python train.py --encoder_norm="batchnorm" --encoder_stem="deep" --text_encoder_bias="none" --text_encoder_inner_norm=false --beta2=0.95 --eps=1e-08 --epochs=16.6 --warmup_steps=390
Rows from block 6 of the image encoder, named by matrix and row number. Rows with one number belong to one channel. Each number is 128 + 32 x the weight over the matrix's rms, rounded and kept within 0 to 255. All counts start at 0. Numbers have three digits each.
# convs0: expand pointwise conv (encoder.blocks.6.convs.0.weight, 192x48x1x1), inputs 0-47
# convs1: depthwise 5x5 conv (encoder.blocks.6.convs.1.weight, 192x1x5x5, trained with AdamW), a 5x5 kernel
# convs2: project pointwise conv (encoder.blocks.6.convs.2.weight, 48x192x1x1, transposed), outputs 0-47
convs0.31:128128181099128128128128063128128128128128128128171089128039128128128128093128041128120128053196128128128128221128128128128128128128107128128217
convs1.31:173140144179120118070086098122153111142153095143157187155145136144121178126
convs2.31:128128128128128128128128234128128076128173128128128089221135128193198128197128157128128100154106128077128128157128128052128055128128128128128128
convs0.32:128215128023128128128128128145128121178128128128217128185128184128128128128128128128128186181088128128128128128207171189128128128223128100128078
convs1.32:170148136181112162090117127093149138154102130118173194166172142075117120105
convs2.32:224152128128128128128128083128128128128128169128128156128072031128128128128128128085073128128128128128128128089065128095128128128128128128063128
convs0.33:128128128128238159128106128128128128128128128095077205157128128128128137128128128183128128128128128128104128165128054128071128128128128128128128
convs1.33:111099102102109127123112119144133141099044121131138045041119141149074094143
convs2.33:159128128128128156055128128170128052128166128128129074128128128128211128128128128128128040128149128128128128128128199128179128128128128152128128
convs0.34:128128128128128128105128032128128128128128128128128033128128160128128128128013128128128194128128029128091128128128128128128153128128128128128128
convs1.34:119068083130153083135183160122111162166122112101127109092102181181162132125
convs2.34:128128128097128128128128082128128128128128128175073128113128128128085128128128128128154128185128128128128128128102128128128128128064128174196235
convs0.35:197123128128128128128068015128128128128128128096128128128128128128052042128128128128128128118128128128128128227128078128113171121128128128128183
convs1.35:146179170164179165189166154163118135148115094095126143180101099119129140114
convs2.35:128043128128128128128128128154128128128128070128128128128128188128128128051128128183128049128128128128063128128128128128128128128128128128128128
convs0.36:128064128128179164225128099128111128062128128128128191223128128128128128128173128081197065128128080001200128128128128128128128197128029128128211
convs1.36:142145123150143141107134125082146197230183127122129128145120137129107115134
convs2.36:128128128128022128099128131223215128128128128145128128100128080128128128128100128128128199128128128128128116128083128119128128128166128170128128
convs0.37:128128151128128068128128128057128128128128063128128128186187128088128098134128181128128162128023128128072128128128128128038128160128128170170128
convs1.37:131149150139166147159181143150189167145128187170143125132192139139093133147
convs2.37:186128128128128128128128128124068098128128128128128128128128128138128061128212128128128160128128128128063041128100128128128128128128128196128128
convs0.38:128164128128128066128128128128128128128128128128203128128128208128128090128128128128128128166128128128128158128128048128128128128128128128031128
convs1.38:140149131133117089110112119137156115129098117136156225173154140083181149132
convs2.38:086128128128073161128128186077128091128128128128228128128128128128128179128128128171128128128128128128128128071128065072128128128065128128128144
convs0.39:128128190213128128128162192128128092128128128079128128128128128128200128075178128071128107128015128128160128164080128128205128208128221128128128
convs1.39:162146161171174160184181151168104104102115138109142105103108187097097102157
convs2.39:068073128128180128128128128128128128128128128105128128214244199128128128128020113219128128128224128128128128128085128069143128067128128128163077
convs0.40:128128128128128245092107128128076128012128093128184067154184128207128176128160162128128128204128128128128128128128128193128128167128070203128128
convs1.40:157136129104122123135109143152190185120124182162113081109162136178096138178
convs2.40:128084128128128128128128096128128128128141128128128128186128128128128128128231128106128128067128216128128128218128160128057128202050099128154128
convs0.41:128128093128128104213128086128128128128128128216128128128128125128171182162128128229128128069128128128128181200128103128128128128053128180198128
convs1.41:086104102138141120105102105073144100129148078175131106173103189165144178182
convs2.41:128059128128128128128166217128051128128135215128207128128128128128128128128128128179092205128128190128128128193128161128128128128128128128128124
convs0.42:128128128128177128154128128128128128128128128192069128128128128128128081089124128128157172215183128128128128120149128128196128128128128128128128
convs1.42:150183152173197131162167155153107134143104142079128114119136086090081066085
convs2.42:234128160128128128128164156128095128169128168128128128128072105128128128128233128085128128189128128102128181128128128163128166075128128128128128
convs0.43:128153159141177128128101128128096128128091128088119128039128128128189128178128128128128120128128128128128128168128203128128128128128064128051128
convs1.43:067105082075098109123132096106091115095113077082115126140058095118113120099
convs2.43:128128177128128128128128128128128130128128139128177128088128042081128128161128128128079128163096128128128128128101128128060218128128128168128128
convs0.44:128170186092128139184128128022083027128082087224128128128128128103128128081128128128128128128128128128128128095128128128107128128070128161128176
convs1.44:136103097141093164130199187121104138177146161133113098099137143146168143145
convs2.44:087128128128128128048128128128128033128128128050128241143128141128128050128128085101183128128061221128128128128128128176135095128128128025128128
convs0.45:128187108073128128128128128120128128128128128092175128128096128081128128128091128128128128128128085128128081203128128128128167128128128128128128
convs1.45:074070108175105119162146164122159163101163152133133080130130122119091137172
convs2.45:128128128113128128204128046128128179128128128128128128158094045172128128128194128128128128128128157222128128128128128128128128128128128128128128
convs0.46:128128064128128128074126166018128078128128019128128128234128128128128100128128128128066098128128102128128128199128128128128157183128128128128128
convs1.46:104160123121110127143112106063119151089092051124196124092109113163117109127
convs2.46:098128054128128156128192128161128128128128128128128128128166128074128128042128128128128128064128128128128128128167128128128128128128128128197160
convs0.47:128128185190128128045106103128128128128061128128128128128178128128128128128063128128128223128128009106128128128128128128136128128128170128128218
convs1.47:123156160174133136189177118148140147137154141156088093084088144143164177135
convs2.47:128113128128100105196075157128128091128155128128091128055128128228085128128128128128156128128174067128128128066052128128128128128084128128128128
convs0.48:128128051128033128128128128026128128128172128128128089128128128128078128128128128008128000128128128128210128128128177166046128128128128128128128
convs1.48:190130123159168150101075126102139159111172124122183151148137074115141153172
convs2.48:128052128128128128128071128128074128128128173188165128096128128128128161206128128128128128212128194128128087128128128151128128128128128128073128
convs0.49:205128128103068128128128073128128136115128128128169128128051178128162128216128128055103128128128128128128128040044128128201192128128128128157128
convs1.49:139153139168114148118123144136092059062042098145106132107101176126169114150
convs2.49:128128128128128128128128128128128128128099208128128225051128049073166128128128128198074128102200128128128128104106128128128128128128128227021128
convs0.50:128128108064095186128170175128128059128128180128128128043128167041128110128128128128128218128153128128128128128128061128128128128128076128114188
convs1.50:059077133071082075106126091089148148167143134090070100136103133097148136097
convs2.50:128128128128128228128091185128128128128128202128128128128128095128128128128128128128128128128128178128128128128094128128064098128071128097054128
convs0.51:128169069128128128128128128128128094128128128128073055100175128099148128128099186106169128128070128128128171128128128128128128128128128032128075
convs1.51:142118122114140173159160155166143162184161167120125122138100115091068071119
convs2.51:128172154128128128128174203128182128128029128234143128163077128128193086128128128215128095175128128128128182128077128128182193128128128158187128
convs0.52:128219053028128128035128128128038128202128106128155128128203128128128128128128128237128128128128128128064225128128177128047128128128128128128128
convs1.52:102166181118177147160154098152114130169098158117150187069142104136137128152
convs2.52:128128128127128197128128055128128128128128207128171128079080066128128128065100128101088128059128198128128150128128155128128128128128128128128128
convs0.53:128186128128128128166128128128180128128255128015163128128128128092128057128128167128128128128128195128128192128128061099128134128128000081128128
convs1.53:109111136124140104115134134096124134131153096200110144191110173101164170179
convs2.53:128128152128128191182128128067128081128128128154128128066128128098128181128165167128099128149128128190128128128244128128063102205128128128185128
convs0.54:128128045128128046128096128128067128128128128128075128149128207128138128063048128128128128128128128128128128128238128128128128128128122128128128
convs1.54:095079059115081117086086118097119098077109104114099106127088103118098112118
convs2.54:128128128128128191128185018213128128067128128128228128128128071128128128128163128128128194076128128104128128128128128169128128128128128128128128
convs0.55:128128128128128128074128085163128128210128128128128128245086128128128128128128128128128255128128128128128043212128128128128114128040128128178128
convs1.55:120095087133102134165106132131132190156123081112159125153114136175143204176
convs2.55:128207046128205174128128057128070128055128128128128128128128128128128128047128128128219154071128128128128128128128128180128128103180099128057143
convs0.56:044134128097195128195128128167128082184128184128128128082128128128065128128128189055128128128108128192205128086128128128128128101045128076128128
convs1.56:110131161103150141110121126122192172180200186117150167143155122147129130178
convs2.56:128128064090025128043128128038099128128128128128075128128151128128207155128255057128175054128128128128128198046128128128128203055128173172128128
convs0.57:128089053128177128128128185128128128205128128149205089128128212128128128135128128128128067099128128128128094128128128204128128128058128128128128
convs1.57:131124160103116163175212108126118153183105069135140159103116136098127111117
convs2.57:176128128128128128128128128128128128128020128128198128042128160128128128128094128128128118128128009217128199128128128128128128096076128128128128
convs0.58:136128128128128128087211128066092128128156128128128128128039128128128128128128163128128128128148208163024128026128128128128128128086128065128051
convs1.58:105092117156111129097116144177184124125132138181146142166154133164203165111
convs2.58:063128128128128198128085128153128128104128091115128128167221128128071128091128182128179128128128128128128128093128128176128128128128128128128024
convs0.59:081128128128173128128186161128128163128128193115128128128100182128082128128128201128105128107128085128128128128128171128088128128128136128128101
convs1.59:141146144135139133107134112123102082052055074084094070052073100133136108122
convs2.59:128128097128174128128167128128128128121128128189128128128231128100128211128128128128228128128128128128193128090176128128152128128128128187128094
convs0.60:128128128128099128216128076175128128128141128128128054181128128180128128128128128128128128190128128128128128128082088128177128081128128203128128
convs1.60:076137186116118100143192114136084137145113159061090169104097142139150141144
convs2.60:128128128128094079168128128153128167128128128113128128128128128128056128028128166106128128128128128128165128128128128128128128128128128128128128
convs0.61:128128212128128058128128128128245174128128128128128128157128128128059128128128128233128128128128128128128128158128119128128128128128107128094128
convs1.61:154147095079135135098137161159122057087168153112078091143109135123129124090
convs2.61:175128071128128161128068133128128128069157077157121128128128128065128128128128128128128128128128128139128058128128128177128128128087128128128173
convs0.62:194128141128128128071128128057128128128128128128128128088128128128128128128128128128128128128128128128128201128128150099061020128172156128096088
convs1.62:131146220171172152153175146152136108119132121105097095092119118101110125096
convs2.62:118128128059195101128138128128128128196042105128128083060128128178087106128046128128128227128073086128128128128047128116128128128128128128128128
convs0.63:128128128054088128053233176128128128128128128128144128128000128128178128128128128128128128128128128145128128128230128128190128128156043088128128
convs1.63:162107107139088160171143165142154087099115139150150158106165224169164176183
convs2.63:048128128205183128128128063206128128048128148052128180128128128128128128128101128128187128128128055128168198062061128128128128128128128128128128
convs0.64:128128039128128128128128128128170128128097174128128128211128128128128128128128128128128222122128128065128128128185128138128128128128128105128128
convs1.64:113131079178140150159131174146156132116148159116065068113134087100133091089
convs2.64:128169128128215128128128175128128183213093128173128128221128128166128128128189128128128088128128128128128128128128128128128128065128128128128128
convs0.65:128204001066156173128128128165128128128128128034128128128128128128050128128128128128128156079128160128128128189098128128109128086128128128166128
convs1.65:116148107111129133138148119170083082159127094150119213185142166145152151137
convs2.65:128128128128128128128128128080128147033128128054128128165128094128196128078128060200232128123128093128128128128128128128128128128088111128179128
convs0.66:128128151128061078128227128063128128128151128128170220189128173128128128128128128128128128128128059064143173128128076045206128128082128217128128
convs1.66:096154152091119075145164136146094163197129141100078131088092086119109092100
convs2.66:128081128128184128128128059128060128193128128128128211128128128099191050128128023128128128128128128128066128128128064128083128028128128065047128
convs0.67:128128128128199128128128128128049128128188128128128128163128128128154128236128128128128128128128128077129128128128128092128128128128128128058128
convs1.67:104170124128150114103105127076071126180126071118110144116113085064184097095
convs2.67:206081128128128173047101195087128042128128119128098128128128128117128089128128128128094128168128151128128162128128096128128058187128128128128128
convs0.68:128128128128102128128128128193128058128128128167128069073128128128128128128128092128128128128128217086128099128128092128128173128212128017128128
convs1.68:160119139119135121114133104110122049163182047132115148135137124142112110120
convs2.68:226128210128128128187128128173128077128128128053128128128128128177012128058128128128128091128100173128128128128128242128199128128128043128128128
convs0.69:128128128100128128068128083128182128128128128128097128097196128128128128128128128087128128128128199082128128128128128128128080128128128128128128
convs1.69:175133131133151163138136155127106089051065084091132137132110144152176167128
convs2.69:150081128165128128149128128044128128012165079128128035171128128128179037128128192128128128182128128128172128128128128128128128128160128128128128
convs0.70:128128038128128150089175128128128067128128128128128128157128128128128128128128128128128160128128217128128128128128128128128128035128128062128128
convs1.70:127154091089111126164128147145081061051093098146144151158136151114134152137
convs2.70:128128113128128128128128128128128173128128128128255128219128128128128038128128128128192128032128128096128128128128088095128128128128128128072128
convs0.71:128159128128128156128089094128128128128128128128128128084128128128128128128109128212043128196096076128128128128128166128128128128128095149128128
convs1.71:101118151118167131146133120156124185197142204105131141106139126152162125165
convs2.71:128128067098128128128128128128102128128227128128033172128102128093128049128128128178128181128128128128046128128128188146128128128128128219128128
convs0.72:128128165128128128128213128075128167128128128189128128128128128128128008128128076128179128128128109128128090128128128128128175128128128128081128
convs1.72:159139115132144139101054126127128057049065097143168140164129101151135130117
convs2.72:128128128128128128128202177151128128128128128128128128128128128128226128082183128128128128074128128189164128128052128128128199128128128177128128
convs0.73:128128128128171146083128128128128128128037233206128200109128128142128128151057128128128128128179128128128159128128095128128128128128128128128157
convs1.73:158121131162149084100082105103158144121121134184170189163189130121135086153
convs2.73:235128087128036128128128128128128128088128128013199128128128190120128128128190128128128128128128128128128128128128128128099128128128128128128128
convs0.74:128128061128128039128128128128076156116128062128128128076128096088128128128128128128128128128009128128104226128128128097128192186177075128072128
convs1.74:124146098082121134165125146184142121109079207070142125094093096120136105140
convs2.74:171128128128128128128128128128128128128128128163128128128093128128128174128128200101128128128128128128128128128065128128198128028128128190057067
convs0.75:187128128128070128186128128128079128128128128079128128128128076238128128128128094128128128128128128069128067076128128032034128128128163128128128
convs1.75:087108122084099139158194167117109106138141101119071103103098096110111121128
convs2.75:128128128128128045128183197100151128128205128128128128128128176128019128128128188128128128128128128128201128067128187128128128244128128128087128
convs0.76:128128128043128128128128128128128148158128128128128128128196128128128052078052172128128128128128128075128128075128084128128128249128128128128221
convs1.76:205165172163162120095108125146136165114175124145156196165145115136122132134
convs2.76:216197128128128128128151128128128178128185080086128077128128128128128093128128154128128028128128128128128128052128128128083128128128185128128128
convs0.77:128128085158128125128128128104128128128128128128128128128126128128128128128128128128099160128143128128128128128128128155167128128128128128128128
convs1.77:154137124103155127148158123116081113108061101084127098065109095110050079060
convs2.77:128180128002128128079128055128128128203128128128107128128128128128128128128128128127128061128128128128174089128128128128104128082128128128128128
convs0.78:128128086128036127128091128142165128128128044128128128128128128128128128128128128128128128221128128128197128128128128128128135128185175151128128
convs1.78:128166165143165111097130119108158128061108154194173138158178133116154087125
convs2.78:188128156128128146092128128128173128128156173128128128065128065128096128128128070128128128191176134128128128128128153074128128128128128128200128
convs0.79:128128128128128128128128047128089128128128089158095160128203041052211048128128107128088115102082035128193128128128224128128169200099128128128211
convs1.79:137174186157237118165114102125155151112127146132137145155155118117116128125
convs2.79:145128102128128128128128128140212128156128128143128128128191092226223100128128128132128128075173128177079128128128128128108128128128128128128160
convs0.80:058128128128128198128128128128104128128128128128128128128128128128128128156128128128093128128102128128063128096128128215128095128128128128128128
convs1.80:125145120141153121137093079107104110087067086108112110132114093084100065084
convs2.80:128128128128128128109128128128128128146128128128152128128128128128128128128128128063128128128128128128128057070128128128128128128128087128105081
convs0.81:127128128166093128128128135128128118125128128128128128128112128128154155128128107092076128128128156128093084128128128139128128128128128097128128
convs1.81:158139162172182085113094094064100111124082094118142111129105097092118102110
convs2.81:093128115073128226128128141193075177128183128128128128128154128128128237128050202175128128128128128128128075128128128128128128040128128128023128
convs0.82:128128128128052128128128126151128128008128128092128128128128128060026034128174138128204128128128128124114128128128128128128128128105128193128142
convs1.82:142177180104132114144162133120096102071101104136105119157168084113154138169
convs2.82:128234191128128128128128128128128128139128128128128128128146128128128128128068203128050128128128128128128128128128128162128128128128152113128106
convs0.83:128128128057128128177128148128128058128128059128128128128128078128166089128102128192138128128128128128077159231156128128091128161041128128128128
convs1.83:163136181176154160148159178122130148152202135155134121113105105141125123101
convs2.83:196128128053082128128128167128128128128128128128048128128128128128128128128128128128128128128128128069128128128128128128177128062128163128128128
convs0.84:191128128128087128128164128128086228128128128128128128130128128128154128159086128128128154186128128128183182080199128128128128169239081010168128
convs1.84:111170111133115129147127129146067116093078135091093089077124096085084078056
convs2.84:022128128128128128128128128128128120205128128105128128128071040128128128128110128128128128128128175031128128128050128128128128128122040128128178
convs0.85:128128128128215128114128128046128128163128128128128128128128205128128128104128148128127181128164128128066128098128128059128128128181113128128137
convs1.85:119151140128102140093080072105113049048060067141136125130128121147154147135
convs2.85:128128079155104202128128147128072128128128128128128052128128097128205136128113128128128128128128128052128075128176128253128128128086128128083128
convs0.86:128029194128128128128128128170191047128128128128128078128128044189181128128128091117175128183128128128228128128018128128107128040128066173128128
convs1.86:179186131147164142106144126119209163095160160126136117181126135138105119109
convs2.86:128159128128128041128103128128128145163128128128128128168128128128094128166128128128128128128128128097128128128229128128153128128128171128150205
convs0.87:128128128128128128128075128128128128082062128128128128220128227125128128172128128128128162128128026128128128177181128153128128128128128128128128
convs1.87:144147074086123129138110092147171121096085163159143104074181123159162093119
convs2.87:128128201128128128128128128128128128128165128128134128128128128128128089128128128085073046128128128128128069128201128128128128128128128128128128
convs0.88:128128128128128086128128204128128085128050102128128128128128081128128128105128091176128128025067128128128182054167128128087128168128033173047128
convs1.88:111143045121140081094084076091104068144114106166136174150128141120123117132
convs2.88:094128128059075128128128128243055128125128128156128128128192021128128218128215128128128128128128162128128128128128125128128128128159128128128165
convs0.89:128128128128106128128128128084078155122070128128128082128128078128128128193128128128092128128128178128128128101128128128128128128128170112089199
convs1.89:111099082135125133076085123099087060063070104115097090105074117121125129134
convs2.89:128128198200175128153164128128203085122128206128128128128128225128128128128136128128055128128128128077128162215197128143128128220163128128062128
convs0.90:178128128128128214128128128002128128165128128159128181128128128128128128128128128178128161128128078128025128103128160128128128128128128128128128
convs1.90:109062166181099190172139111212141146125117129136100111127125159124112118150
convs2.90:218128161128128070128128128128128128076090128128065128100128128108050145128181215065128219177198128128128073128089128128128128128128128128160128
convs0.91:128060128128189128128081069128109128166133128128128128128128182128077128128128128128128128198128128128163128128128128128128128148095128128128128
convs1.91:154050102136201109132122163143123150110116102138152129078165158155123156212
convs2.91:128128128128128165128128128107128128128128128200041128128196128168128128128128128128173128128072128128128128128128128117128095175000128128128210
convs0.92:128128128128128128046128128128128199128172128179128128198128128128128184183087128128128128128128060128128150128128128128104169128102128128128128
convs1.92:191135070111147163101047128162181109089137169119109100138133154161112110130
convs2.92:050128049128128128128128080128128128208064172128182075225128171083128198073126128128129128103128157128128128128128194193128082128128205128128128
convs0.93:128059128128101128128128159128128128128128128128157128128128184162128040128128128128128128128100128128128128128060128141128128128128161131069128
convs1.93:156135120148100160158099160180170151097138156168112134129152181157156162195
convs2.93:128128128128128128128128155052026128116128094238128134128128175128128128128128040128128128128128128128222128128128151128128128067128128128128139
convs0.94:128091063169128165128128128128128107128128128169172168128128128128044128084192142128170128077128128224128128128128128128166229186032172128128128
convs1.94:136116133104104098143134110127195199107185166153131082136123152142139098188
convs2.94:141128164128128128042128128128128128128091128128035128194128128128128128128128128128128128128235195128136128128128072037128128128128071128088058
convs0.95:128091101128072128172100176084074128148128128145128128212128228089128128056167128128061182128114128128128128128188128128128067128128054128128128
convs1.95:117117128136116193149170128176149169155140202103102118117080084141131090114
convs2.95:128128085128128128128151128128128128128128128073128128128222220090086128128128142192128128070194128128128128089180128128181140128128128128128128
convs0.96:128128128128128181128128128128128090128093128128128128128089128128128128222128128135128115128128098128161048128068128128128089128128128128128128
convs1.96:075111121097128084101109056073113099135104103112133065119156142120076096101
convs2.96:128128128128128213063128097128128083128128128128128128128128128167128128128057128128128128128128128000218128128128128128109128128166128128118128
convs0.97:128128128128128153128128128056128128206084215149094128128128069128126128128128106128050128128128128056128128181128128128128128128174128077056128
convs1.97:132125181209138162153159137148153114093182160157154110121103124140109071082
convs2.97:128128128128179128128128112128128128177128128128200128066128128168128178128128128196128102172128128128128165068168128128128032145047128043128078
convs0.98:128128128163128128128162128128128108128128128128128128128128128176063128128128128128128128128128128128128128128128019128179128192128128128180128
convs1.98:170182143164151109137136056166088094108078123067099117122100162134135157134
convs2.98:128128080128128183128128128128128128083218128128128128128190128197128128128128128128128128128128000128128128128205128074128075128151128081160128
convs0.99:128128219128128128084211128147128128062128128029128055102152128128128128128128128128128128147076128121050128128182095128128128082086128176128198
convs1.99:143114128108133142131110120179157188172177169131142148120117085069090101111
convs2.99:128078128128083128128178128128128128128128128128128044050093128197128128128128020166128128128128128128128128128128128087128128128018084192128128
convs0.100:128128070128133128128084156082128128128128128255128128128082128128128128128080128174170128128128128128145128128128135207128128128128095128128069
convs1.100:091082105060097122093097061073151108079098077161115118097080144120117124136
convs2.100:128128128128128128128128044128128128128128128045128128074128128128208128128128128128128128171128047160128128128128207188128190128226128128128128
convs0.101:130122128128128051128128036128128128163128128128128128128128128151128128128085028128128128128128128194128128128072023156090128128169128128057073
convs1.101:102127116111111130115131136110118084153151078078106182111049124113116093056
convs2.101:128128128128202128128128128182156128233128128128093201128128128079149128171128191075070062060128198084128128128128128128128128128192128069164128
convs0.102:128198128128128156128128128128222128128078128255128128128171128128128092112176128128131128128128128128179128107128128128128128128197128128040128
convs1.102:090102109113070085106103131127108149143135106105150149138103041055048085094
convs2.102:109163128128081186128160071128128128128128128128128225128128128128128156066128209128128128128128210128128128128153077175128069128128128069090154
convs0.103:062128128128128167128178063128128128128128128128087128128128107165128128128128128186198206128170077128128128201128128154128128128120128128128128
convs1.103:105161148135145126172206167147163129179139130157163137130189151137100126143
convs2.103:154128090128128128128128128128128128203128108125178128128128128128204049077083061128128128128128156158128128128128128148199128128128128143128128
convs0.104:170077128158228128128107078080128185128128105128080128108117128030128128128128128128128174128167032128128128128128128128067227128128128128205128
convs1.104:132079103083107108149134124124086129193144156110069081097127156157137156129
convs2.104:128128180094128072087128128128128128084149182128128128201128128128128128128128128128128128128128128128128168128128128128128128128128128203128190
convs0.105:095148128128128128128128128076128128128147151128128128128128128128128145128128128128128128128128113128128164128128107128128128128107128128128128
convs1.105:114099135103124083136113143111126082053128068117142100109056115104088128072
convs2.105:128128176046128128186128128166113128128069128128128173128096170128075128128086128128186128128092128128092128150128128128128128128128184128053128
convs0.106:128128128128128128128146128128081128162128128128128176128192128128128089084062128128201138128148078128058128128128128128128128128128086128128128
convs1.106:153107127109147141079096129135189116067178152162125093169148135141113115116
convs2.106:128187048128246201074083128128128128128128128219082069128128208128128081128128128128128128128128165128128128128128063128128128128180084128178128
convs0.107:128128083057128128128128134128206128101128109128145128128128128128128128163128128128087128206128172128212128138146128128128128175128128128128128
convs1.107:137170140188109118134086134118087070097081096138131147139149157156165161134
convs2.107:098074128128128128128128128128128123098128128128128128128128128128128075092128128128128010128128189102128128128128035115128200128128094128128128
convs0.108:183134128128128128128128128128153128128128128128128066060168230190128128154088128061042248128128128174186103180128168128128128128128128128128128
convs1.108:151129117124098153127135123163143155173169212134129125119136108099053132098
convs2.108:128204128128128128070128128128128128128128128128128128128166128128215112128128128128128128234128082128051128128128065144128128128128197136128097
convs0.109:128128128128128094128128128074199128128128128093128128128128236048128128036128128128128128128128128128128189128128128128128084165059128128128128
convs1.109:162155175141122126134123120125115085095131090088091063100056106091094117094
convs2.109:148128045128128128051128128128051128128128128090192128087128128128128062128128128128128128128128057128128128128165128088128128128108128128128128
convs0.110:128128205128128111128160046128128162128128128128128128128128128155128098049128078128097128128128128128192128128213128088128128199094176128197128
convs1.110:107077041080072120133140117137067093080109113090185140141136130125133149116
convs2.110:061128061128128128128128180162128128128128128128045128128128128035128154128053128128128128128128128128203128128128071128128128128128128060128128
convs0.111:054128128128113128128128099128184128089093128128128128128128128128182128128128128128128128128128128128128066128085091128200203128055128093128157
convs1.111:152153130153105148167184163164150088162111138142094106113089150170171160158
convs2.111:128128128168128128128128223182159025120128128128128128076128052086128037219128128128128128128034128128128128128128089128128128128128128034128128
convs0.112:128095128128128128128128128128055107128128128171128200128128128088179049128054128128187128128128128195128128128128055128128128148128128128035128
convs1.112:138084073095096147134132123152141125168178168121135173121167091077120085104
convs2.112:128089088128128064201128128141090128128182076128128128128158128128069168168178128128221128128128128128076128047084128128128128066128159128128174
convs0.113:128176128128098128128177205128036151128128128128128128128128196128128128128128128128128085128128128058065128128173128128128191135128049128128179
convs1.113:123134086104101148128109127104163118160181154112122124181097028106119211131
convs2.113:192049128202128059128128048128184128128128128128128128128088128082128128128128083128128128099128193180128067128128128128128140128071075128128128
convs0.114:128128128128128128146128128128128073183128170128128128077128128128128181128128128128062255128128173122069128128128128128129128066128128128058056
convs1.114:166142134106106174202164175170144143173143166099088163103126160118126124095
convs2.114:128128114128147128128186128031128141199128166128128128128128028086149061195128128128128128128086128128218157163128128128128128128180128128171128
convs0.115:128128116128128128128128173128128128128128128128233128128128128128183128128141128128128188128177128187128128128112179069128128099128128128128128
convs1.115:117084100163098098096114189119135130171187125114129107128098090083094124097
convs2.115:084128201183128128128128128128128128128128181128128128128128128170128128128128128064103128191106128128128062128128128128128128128128163166128128
convs0.116:128128128128128176197128128128128128128128128062128128128128128128128128128128128128128128128128128128064192128128127128102128128053128128128047
convs1.116:157168117190132121177114208111170141150200105126108128133117136150123131140
convs2.116:128092128115201128128128128128128128190128128128128128090128195128121128128128128128128128128128128128128128128128128128128030128128128087128128
convs0.117:128128128128128096128128128086128172128128128128128128128128128082128128128128128128182197128128128128035173171128169128128128128167128128186128
convs1.117:107134080097078132077099110113165129152173155161155076117148110137091073095
convs2.117:128128053128128128128128128195128065191128128057128128128128128188128128128081128205093128128128128128128128128128128128172128063128128072128147
convs0.118:128128079128128179115126128128128128128128096128195159128059128128128209128128128128180128128166128038128128128128128128128128128069184128191193
convs1.118:141161143139166164212177107145135160134063116150134152143105143112155114066
convs2.118:128083128128091072128128128128128159081128121128128128128128168174128128128128128169112128128065128232128095128128128151128128162128204097128128
convs0.119:128128128128128128128235128045033128128153128128128128128151128172128113079128075128128128128128128128128128128128128128128128128085090164128128
convs1.119:136140138124126157135089163158177066103141195166107089146138173110104162114
convs2.119:128128128128128106128128128128128128128063101086068128210128128128128128084128048128128128102128128128087128128128128128151128073128177161128128
convs0.120:128128128128198111128128128035114115128128128128128128113128185128128128176128100212122128128057128062075233128128128128165160079099128170128128
convs1.120:126104120109116116102106077092138118155153187141150210140147109125160097127
convs2.120:109178058128128128128128171128128087128074128128128128128128128128128128128128128128128128128074128128067128088087080128124128128128128128128154
convs0.121:128078128128128128128128128128128246128128128128057128128109128128128128128164128128128128128156180128128088176228040128184128128128128128128128
convs1.121:121108076131157092077082077029116123151128145122162177155162131124132114124
convs2.121:125128128128128098038187087128128128128179128128098128128128128072128128102128128163128074128128085150128128076128128128128128128128128071093128
convs0.122:128194107223128128128225047103128128128128128128128128128128128128128128053128128128128128048128161179128120128128153197175128155128128128128128
convs1.122:119145130103127197172156190142128143132197169119176138101115135151141135101
convs2.122:128128128067172128128128128128157099177128128039153128144128128128128159128128128192128128128128197128128089128128128215128128231128172128058128
convs0.123:086128128128128128128128042116128128128128128128179081128128128128128128128128128128128200128128128128128063128128128128166128148044128128128128
convs1.123:095104086114171089113157123139125152158136131095137217129173162154178140120
convs2.123:128128128128128181128128128128128085128128128128128128128128128128128128128128128128128128085128128128128034128128128128128175060128128064128128
convs0.124:128128088032128128148128128104096128128128158125128128081128168128128128128187128057128075182128128128128128177128128128128128128128128128037200
convs1.124:112113141152131135159135145136165106090087106104104158159158167186187170122
convs2.124:057080128180081198128128128102128128128128128128128128128081128128128188128070203128128190128128168128128156128128097106128128128128128128175172
convs0.125:128128128128128128128128128111128128151128128128056128128154128128170128128128144128175128128128128071128128128128128128128128128150055128128128
convs1.125:125148151140150152104081116134138118058109078128117083131081101085065104069
convs2.125:128128082128207213128128128128128128150128161128145128082128128128128183180164185128086128128128090151164116128099203128128076128128128073128170